Weights of a small sound classifier.
Model: log mel input, layers 6.
Training: 8300 steps, held-out accuracy 96%.
Data: trained on short read English sentences (LibriTTS-R), 26041 training examples, 81.6 epochs.
Rows from block 3 of a small sound classifier, named by matrix and row number. Rows with one number belong to one neuron. Each number is 128 + 24 x the weight over its row's rms, rounded and kept within 0 to 255. All counts start at 0. Numbers have three digits each.
Before each neuron's rows are labels from the 100 clips, of 14848, where the neuron reaches its largest size: "top examples" is what is common among them. Only what is clearly more common there than usual is listed. The data: short read English sentences (LibriTTS-R).
# gate: first MLP gate (model.blocks.3.ff1.gate.weight, 640x320), inputs 107-213
# fc1: first MLP up (model.blocks.3.ff1.fc1.weight, 640x320), inputs 107-213
# fc2: first MLP down (model.blocks.3.ff1.fc2.weight, 320x640, transposed), outputs 107-213

top examples: voice: female
gate.189:128078128128091126150149161099143104154103194128128128118156139167128128128128150148126130128115086128128128160157128119166152130117128120128128071120117136078145133129148126169109071128128151128128081093140171132128112128113146139119102128145243136128095128128135167229157128151173166163128128104084127128117128153128128
fc1.189:149128148138178158136131080089120150134128068128128128164080165127128128128096117117130128171146167128166128095102128125103121113128142133184132187128128122185094136084133165138110150123128115122116128148090093128139139128170147139114128128087041118131170172125128116019108104116128107140128137128175141147137141128128054
fc2.189:090128144128128128089167123128125128117128145104128128135128114128128080075166134128125178128128128128128123087128128154121148142144138116100084128128128128162128146128103128099142134176128128148128051118128128128128128128159128085128128071149128175113127128146128128128150127128153128151110128128055128085117172080099143

top examples: voice: female
gate.549:136116155147074128128128128109138128132091167162128128108125112164102140035128128140102158128090104130072138152128087166166168117104128128099119128151128128124128128109139128119125114128123149166099109127173127122128084128146135128118110128110128145158122128132128128128128128146145128156131135130097164119128127129174163
fc1.549:128095128128128097135128185128128113154099154128128175126118166126108154065128113110098122128128104128123123124134121133141156147114133112128157122128166128128142163130128096128128087119127122128134070128128158128128136043136128136128128123137174138128100081136128151128140120131194128128128115128128120121131122156141172
fc2.549:128142176111088128120136154116110128128133128128143128128111089152134086128121096128104077108105127103128104149117166109150161129128128168171118128103074098089124132128147128128128108106128114128191140138128078128128119128141144126079132147095098117184151135097179128138128155145168181121111136109128087124099102128128129

top examples: voice: male
gate.237:139128128128128126128130092128095128128124063124118065124112099139155119156128128128128123148115170132145128100130128157131136129128137137128137169128128128161113062105059128128161128117128099128148128169140064156144122186124128128194128128128020147116157178111102119072128094128076124128109128116128128128138128081126087
fc1.237:128173128145128104128096128120114148128140084169081088128128138123146128128082135107128151128154128128110128138118093108128107128128141104135132223158128123136116128128128162106159170090115119159128104162098084101128107136145128148168151095093046121117182128129095128064115128128063094136157128128171138128128173077139072
fc2.237:128172096132106104173105166093159136168128114179109163163143103159110125139092123130128123089128112128132176160100128105128114128128169128127121102140148128147128087180159124111139094098128128096116121101128128131144128131128074162128128099110105128117101152133128145194108128157083138146128133128128128157128087107128142

top examples: voice: male
gate.515:148129128149128158151106128103137126132115075128106144127112138128146128137128143090104124115119175176131067106129128110103144115195166128145128177170117128128099114128142191137147141128094104128128128133128136169125128128110128134126160107115128128105166128128125148128128099115132128135157082128167145128164126084148046
fc1.515:128153128114128104130153128158128111104152153120147128079148084128113157128174128138128128128119114123094172164159142128128090128097128166128119097104170117109128125128128069116156122129128130141128092129166146120158134128105115115142090105159137137128077099128136115200128164137128128127109128093087109128128116128090200
fc2.515:107085128101128128128128156128124128146139076127128200160109101136123125106128113139172128115147108105149128088139151128128113144128110128120113146128107141171142119110150101128117114075121128128176141105138114112090117128147067134154123146103117139128102106115074164126115161147155128169111176132102177128128105128118125

top examples: voice: male
gate.637:158111107109104122128078128156128100128128147128119076128147114105141128128133128165153138114150128131128128128123155139128119128128128128170128080079141188128146099159099128109171128115128130128156128128165149128112145128115143133153139101146112123126063149106128128103128131128111142103128147111128104135128128177105120
fc1.637:116128128073128156140128128109156163157128131171128128169128194088115170142111102128128120128141106114150128098128163128074140101128128128128173145140128148075071128128175128128143123149128103111128128128107159094095167128093095159128140144041164156158128178193139115128096128158077163104133128180128090128128115162103098
fc2.637:112082155084098148128128128128081130115139119125119171091101043134089072122106128128128128094142167105140128153141160154127156128156111111163128122128138072107128157096156118128128162107113106114128114142144128100160088096154106089084128155104108108128134128163113128128168128128152163102119150171129128160128128118128128

top examples: voice: female
gate.523:155115128128139153154128111159128088152113128128128147158159140128128114154122118128068192139097128120144144128175128140149117128128155082128117109150117104144164112192128103128128128104107128128142128149113117137079128150128128149101097068225084106143149154128128128153128143110149117172203151159106119139128128118128106
fc1.523:185140140140136151136128102095170128106104128141128092128153183138106141128128107128141103184094128101128128191155086106150128162141128128101153137111118075078144151147128136160095128116075128128158136080137128138181077087152128128158094112128118143149128114128104094153186085128128098128107128120135128113054154119169157
fc2.523:068152148128128128112128150094138128106128116117146084149137144168159128116128134128138085097120128128067169182172128146128111128097128128104128154050131070105128128128161151133102128128128099112120117116086144128108106156114167128114158099128143134174094128128128150175146128112162128106128114165128128128080114168091090

top examples: voice: male
gate.265:132110147081095177146112137128087161139132143111106119124128103108120128174128108118190132136089120095128141107114159128122128153147111191128127128096088123128128138123096135128136154137112128134136167114157146095165177123130111148128147104127076128092128119140123088119128128102151128094090191107128128122101079125094080
fc1.265:163145087146165118052124101128143107123128126140106128131162128128140155104138154116108109118128139128120093128097128143191154097128151066160128154155128121155158073113150166128128136120101082117153128168104125156107111157139128096089138117128128128123158128128115120128128113137105134137151087139151139128152133135140128
fc2.265:136134158159128115096107119213120138102159128136100082109170128116161106102128104128086117113128128144095135150137193108128117106087139121147111146104113170115114085144110093132162139184072140140117155154168112133128128151077128131143108097089158161177128166122148141157151121147155128164080120184156128108128125091128135

top examples: voice: male
gate.410:147126160098136149155094135128147138128140105128113155128105137150114153169114182145141128106136114100128182126086142109111095112128095168145139087107104144136138128133171156140096103131157103128128120160133128117178135109107072158107149146154128148095103109135109101163113128154119142106105114123107128116128102170101146
fc1.410:162120128097128140134105138114124148132141127168098130148112137098106143172128162148145121128128128087110172119088128123128087103155105151154148139095095126128112133141152151128120128103144095150155128185136135115179122170144123140100154132128117128081116139135128129141107110145148152133119112094123116128097128151128141
fc2.410:132137113116091124158113141128116119137150108121082165138128115137130113128115128172140095117132128119149154114105111128115092128121156142162113142148142134160121102169149128120142114128112128063149128081166123174120138132111128134128115100157114128128096128128131124159150156147142087101103163128138140128112062118174138

top examples: voice: female
gate.626:117128128112128128155128156079144128113142155153148093128150128088151101147128108128167128102147093167117101166167108128128166161090128128128128147185166143165141128180128102109099165113109113108157128085096128112144117139128128155174113128128145145128169097146128128147128106169128149177181128160128179128077128116128136
fc1.626:128109128128128112115128144146188092103171159155112180128095144146128128128113148128108162128120128154128148160115128118145113128128139128128166128098147128128101111090162145096128128160128140161163128128145112171107157169142154128100101175128112149104158112117128128140128160114128128146148128141159128147128147128128146
fc2.626:128128122128128128156128104142159128112142128120112128128160128109171175128128128128144128128128128128128128128128128106157128144128128128128128128128083143133128128128128128089128128110128169128128128128083103128082128128144138100140160128165128132155128128144128128128128090128128109128092128075160169202110115117128105

top examples: voice: female
gate.287:128099131128095101141121157127134128157105128133165180088163128128128156078128148146133110089128078131128128128164140141160143135109133141128128074134128147077128139163136128157128128126128139133104089083159153116108124128109117133132128128153234128150093087138128151232128163145196159155133128100128114118105104160144212
fc1.287:128138144129172128118104128127128142108139064142128075133092128094139135128101128114128131157132171114166128092100099128082091123128137126128120191128113127172106126100125138128128174124119121124143178166128128149133132128130128146128123123106032141128164128119128119016115108093076128108136165128128115129146133109106059
fc2.287:101103124143128157128154151158128124128128146108105128143128117065108094088193137130137164128109108128167128087123134146147142128128128128107128128113182112139128147068114112082137128128144167128128128124128144094128108128146119096142128089128148199104126124129128180146127166128168140128128128138061126085116152128101128

top examples: voice: male
gate.347:128153128096101150165090091155085087151128141149128132104140128128111142124151115128128128109128068137128128085180139143105128128147158089156117128115094128109128128184098118128161120128117179128128188104100136104124128128108094106128101128128128140143161128128128156133128128128148139163116106128107173089149085153116090
fc1.347:158128113166077105092064112128160128105154161153110144128152149084128082101144128114090147095119108096128100128150128117141151117108168139115154128128153128128162128178149128163128164128128112160112172112128114116128111115111128128128111128172128128128084102103128108128128090142105128128184128103157180159099114128146128
fc2.347:109110160128128104128128128128101114155102098141103107128099128113165145156137128160150144149128148101143143128128102143147128128114128128166097154128087148128153094128149128128154128128128152128157050151128128143128112128092137128170112128128148076192128128128147128128128128168151128128161116128153128090128112115128128

top examples: voice: male
gate.524:097108128128128102089155167128128139111079116132128122130116127144101119069151128129134128128128166128150108106148097128143147136101140091074084169172106094135128128090128133105103135066162148140129126128090128142115138045130137178146105128146084128128153124145128128173128113092125079128129135142125160087156128124172128
fc1.524:132096128089087146128162128164079114089166146092154159082190099136145128076126139150145145132106142083105136163128101139138128159128120141133128057145128151115110147126135128117128129165128164128102101101128152126128159134059168148143128128128164128128109128110112106156148191128171128095109141141105128128120111110155163
fc2.524:109083151128145157086128125136128101107096128125097128128128121098135067070128120128113137128128118128158122100154154128132128128159122128112128125102160128143133153128131128079136157128149122151154128128120140116124078161145128128128128108148135166135128116128115135128130128128163128144100140128082116074128147128128162

top examples: voice: female
gate.422:096111130155128125128128165148169123155088149148128150163128112128089128086162112154128101075097128132128128128128128138128128128079157128059109104149128159071148134181128104128096083159129128128128098099115145102111107128128166133091111184149182128161128095134111172128149161128177120161153098113128118128146128117133138
fc1.422:136163128149185146128128128128186108154159111147120168128098192128095096157128109122128128128128110128151147148128140078128089128140128119128149128128105128116128156177128115128128112128106128102128196094128128128128156128154128128115128142158107128138128147128128124111128104099103073149128174128118146128093128128139097
fc2.422:128087128128131128088128128171112110126128116053175146146157161156137128108115133097147085124140110136115098119157098153128131128155128107132115128144166128128082172122166108128136128128128145128144089128093128128128128128128128071185128100156128134128105088128128156122134094128192105101152128145124137158098138128099158

top examples: voice: female
gate.499:128128128160128116171163170103128093175097122161128200141128128134112145085111128094117128128104136155128115150128128162128170128147128119067128144164189106128128121105128127108128096121128113193103128091120128128128107113168128128136151128144154128128137128128128166128151128127177130128176097145087174104162150123148171
fc1.499:089121128116090133128128152128105111115120128099128144085148107128117187102128131150132128101128117139100164104172128123166131134069130128088128068128166142096140128123128128128160128128128159122128128130168166144111147128080128139131128128145205151125082117158128128202151168128117181141129126128076109128128093128131190
fc2.499:124128198110128108147115171143117173167122142158186191137128133128150128116122071128124063116158135103120128128133128128170148123119128147151128142075053092122128116128154128128126138119126125128161143087112114107079141097118113128099108128121128124156128179073142162161128150128178128157087120107156128171123095128094128

top examples: voice: male
gate.303:128119096156097149111136128114140115079115147069161091086111175116128109107138128111128136128144107128128106128101159104080139128167116144128151157128085128128163128111136151098128083142166114193181149128149128094116128117128143094153171128094142067128112148142114128099128152082128128128141128128143128155140128148143086
fc1.303:117117153072128156176128128115138085146099111128128213191090128128164097147128112199110105149110128128151145087128149111120128149128163128128110128157150150090087147111153102140089116094138164109112136128091128150083142165097157128108106128128162181128128137128140154128128128128144128121128113128158128116149149128074128
fc2.303:128128103138128150128160107145140105115152102128163084183108128128100147128194151128141181128153128079147104128114128155091128156150140128128148128128097128154148136128105155128145102143169094104128128180162139128108093095128128128100163128128098128098151110096096103141128060108111105115114095128137128115145168144128128

top examples: voice: female
gate.270:128092128147123115166153117128145084144117144128121142128140126138114132149128193128147119173133128117124123157128158128128135160128128161146128090096123128108127068128151153131128123158148128126128112097161128123147080155152111128128095113098177128148128167128103128140128106201171128156131075116090127133118128128128162
fc1.270:102116128131160108128146143128128094155123172171102190128145116087116128147128113161128128087149128128138164153127182128127132109128114128129177102109174110076128171179191128138102099128128128107128079128128145090156128128128128117128101107128128128120099132155108142213128128184128128147128121149128128100128128128116107
fc2.270:131112123128128095183134157128124135150153107146171116130086108160129113140118104108138082157128128120097146184111147128135128099143109143128135127128086116116140105139128131099128128101142128122133183116147128124128128128128098166088128169113095076169128127128118128142107153173160162088101135128128166171124111127106124

top examples: voice: male
gate.532:155128105100128128147128128197146055128128128110128128128153128103128148117153128128102128128116144108148128140137151086073135096116128091128159145103128128166173106128151128099096154128108108128161147142188148128128128128105116128157128128159128095089128096111128158159160146128146147139155120169116128114128138092092128
fc1.532:128144128128142128116176108140107169096097128148166143128137165158154112158140080155109113128128095156172150137128161142128148120141109143115156151113091128101116086164140128137137090077160128123128128160099128128108108128198139110087115128137128153128111128128128128143112128160128096153103109148120128116121161110146109
fc2.532:128146188031128128128099121105155101128128142128148107147128093115128128128111162114086101147054128111113128128128128078153171128161128094128128099149163073128075144111128202107128128160128167147150142107109156128128130128119135099138128120128096128128116116128128128149125122128158164106128110088128128128117089121145128

top examples: voice: female
gate.435:131094116128128136156128128094146080152118120128130195128108128128128121128114144102128128096110138172109108143128115128131177128163144128069128124165159105128120128127128136128128096122128118177097082101128128158134128128175128101128128111126128152128125128128104128197128113148166128125165062161091128089142128119154128
fc1.435:160137128144160128139102128137136136140135128128128128170069152097128086184091128079128128154128146110157128113128115125082133132128128123191139199128105128142128136130116192136102163128128128128128128132081128130149128128178141135112128112106051107110128138128128121128106093128096072118164133150208151135156163128137042
fc2.435:135131117129128156128170099122138128128131104128080107114122117086095102108131154115138201168099128144170121128128091129086120140140128111096128105147183164128128133105102128122151122157115128163110128152162128131191128128143128104128128128145156144098128107158128126096138106112128128132149126157086116078136186055138131

top examples: voice: female
gate.361:133132128167128151174145121115128151101112146158108128128146137131128174128128128128164119108119155122102087128128128108149128128173153128141160095152128175128108153157109105148120105140134157161128133105128118128107128128103108138128128079111124144128105098128086179172144103188118102106107128148128099161152128163136104
fc1.361:128128178143104102136151146128128128157172118100150135128128128124128165145167091128142096128092147128112128118128116101128149095137128128128094110128179112147115128105128088102086106178148120128128128108147152138099128125116128156098156128170097128107116099107128128111182147125110119128163095128128097131139112128128158
fc2.361:128128148109115156109103128139147128104128180106128186128128105154128128154109128128091108121128128167128074128147128128128157128147103128128128128153111094128148123144109163135145143117157162128146090128049128128072095093140082128128111069089133134128090128152096166128115138117104119115153128169153120156122121128139103

top examples: voice: male
gate.138:127163157132194128156136137163135128137146099128128128114128076168128145128082128128108128128122179079111111135128172078142128110120107170157128128063079128153096155113063174087108103128128091087122101155128141128128177117188147093118153137168128180131128094110128091121151128104128128134140128094123112128136128128140128
fc1.138:163128128096094128100106128151095147128128128141116128091174106118128105079105139161084128128118140148098161164149128128167101217102144119109141128128128128080123128128128128141137081121150119144148149139099146116154128128128112156075114149128128128087140128128158107142128151168156158143144076128144110145110128148182142
fc2.138:146159128123128148128128082160128111119121098128106128128106165153107128141179128128172168169128128144113128128152129152111128153128130103093128128172128165128128128159128128128111113137116140128105145079128128128078162151128160128153178128112146155093111170128128107128128097143128128155137164128128108129110128170161108

top examples: voice: female
gate.474:127128128128128166121155112174121108128118159111163162128178128154144120032181154162140137128128102103130118117144088115126128139162088124072079128128146144046160128128192100151110128088154160189146128128175154097065143128143147121080156128126156145152060149148128151141120128095117128128138128128128108139103128162150137
fc1.474:124113112165107140128095146128100162121128124128128121138126125169118106086154096146079128128142128128128128115167128086122096128058142128065128134146128146123150151147116102153119148128128117128082128128128173128101128076126128168159110144128128128120143128128128186161141129128158103122140123115091128105146146128114128
fc2.474:128102095128128128113128113130068149128099156152128162176128128094172089128100130136160096155115125157149141128153135122165128131151078102168113128066128128128128072142157128099100168095109150128158128122151085115136133109106080076128154151126128075196171145106128119061143100148129152099128168128128098128132128128088128

top examples: voice: male
gate.602:139106172143128142128128156128128140109128153128128111160087150149114128095169128106128151092166137119128096121128081180104146141128103149107106148074145101083134151118134104110122128128115092141103132143128143128128120086173128125160147116140098107109183106146128164141167116081172128098145145140085128144087125107118062
fc1.602:128128147142199128170128128111160158147152097127097128190054139091128109128128100128155128128128110136128087095128128120093128124160148144128162209121103128122097125128128131114091122109128128147157128128081103114128158137121128128158152130128128128128155111128155134054150128094147091132128140128128072128114150157128077
fc2.602:128128099121128134127095140128174107150128128144128128128115128167158151155128104124128147115117128128105161169128104128098122092171152128138111110128142127128128128130107143128128145118169128107096125128096128121144128156158128169128186128139088128128128128132103081077110086128128128096161142089149162128128128154171090

top examples: voice: male
gate.351:128128169140160105128128128107144192075159128128102113162094096139087139101112158128113090073128103115116107128128102128149128128128128128175085139117152103128113105143156087118128112141107128108128098094136173099100110128108128101128128148128111128098073128087112106128139128110128128128147128103128128185148128144128128
fc1.351:164128159138105128128138114175073139101117069096108128128145140128114103111187118144118162165128140159128128155151146144150128121156128122128128128087128144099112108151104078114128171151128093137128128163105116158143128096128128105165128128149077128109155144128136136095155095128128105179192128150090093091128128169112128
fc2.351:128128094128091128116110092142128128128128128096158083128106145141128128104144152128128128123096128128117124128128128128076142142118143088082027125128141109167131128077128128128165155145128150128146128132102178102128095128128154163128128140143124155151114128159062128128128161128085088128170135100128169128128093167128128

top examples: voice: female
gate.365:155128128114184140138128122128170128187148160153110128160128189128104140128116128183147117150170128114147112098146158128175128114128128130132173094097128153128170128177128128156106120128096128128091103093079128110157148135128114111128144146128128128128089145166113151196140157128151128168113135163125128105114128117128161
fc1.365:140098113128128149128112110094128156128157128100144128128176160114128128122128101157128128152128104128143128128144111128160194147128100136056155128111128111128128128161128128119128128111128070194128108140161128149128128152106128149144128176141184109128128142167128128173145128128128128128108128128106073144128148128116128
fc2.365:150128152157146111170146128073128128148128128148128167128133128128128099106147143128109049149151121093148128123148110168108128128075128106128129108140128128091128109153134155128128092106145149146219128169174128159129101088143111128128107122128128143131128128154128128128128111100152145128128128128111128161128104169094128

top examples: voice: male
gate.286:095084150128082128128177142128164146114117128128128155128182091155150118087113176163156128170143185156147128128142140114146144128103116138140128082111128154087103139128170144155128101128128122091098083110114128093152147128070128114161151138115146145147146153087138128099081146187128143148141138141150153145088101128153156
fc1.286:105085103101145128128195095110118107083128128110142146117128151149161142104101150128142110139128150143128141110149104152117128118147103072128145116119141128145156128155128151146150128105167090153128128128118099138113164128160092114097110112128152102128094128160128141153151104128141098156128116170128142092147114114084146
fc2.286:149090128128128140128105128128099150157128142128128128128128107137110112116088148094128091128145107128109145160147140128103085153128173128107166138162096099149162150138128087056152128092153119075128128128150142100128105128104072158118142128085128116089128097151128109155093148118118110151128128128128128094128095141092128

top examples: voice: female
gate.630:132128149140121118164155128096153115119094174128128128118121124143128128062128135112118157109120128157099138137162095128128170132128141128086128128141164128084128138132135091128087116128128113128091078085141138141126107074146133131124121123128182116118127128128131167208152155128128137157128086144128128119152129160172166
fc1.630:159138128127174174136113094128134128128151087149090128149084128128128109190086124113128110128128156123128128128091128128128111128144128156128132128128086116149109125144121187099145128128091112128128128158107098128140128128144141128105147169128128128128128128119122084128077095126096086128118128146128124180146128128092128
fc2.630:139155083164142147120144080115150128144128139128116070128147151102117150123128128119128176153128128180128131128128128137107130157128128115099128128177220128128128140128111113121128134128167128128073117128128156128123106128128128135128128101123128128119128128222128090087128117134064128128128161128119154098145155111128128

top examples: voice: male
gate.344:128156128128116207118137161128128080140128107128105098114138068112128102165138144128128158128162128137106128128084128108128128128163128102112158128110102150158143128144128146128178169128143114128165087109107135128181183128155110128128114111128128147099128128128135128136117101155107128108063128103151154151092100093101135
fc1.344:143111128128159108128168104098137128096160128093079128150128171110165128128143107128144090109112128112174095128093151128070137107181090101128128154151128106105137112094145128128144156105128106079140110128136086113112100128118128144162071165140100148114128128101128128142144097128128112144098117164128141158128128107108142
fc2.344:128141128128128109164184154156128103128128128150145112091159086169147076131111157128102128106153128155082069128128148088128128128103128169128128160146128128128102128167156185145128081209104128156163128174128157128123128128128128128079130168112181128128128128147128121128158148128128128145128108128142093128104128091128128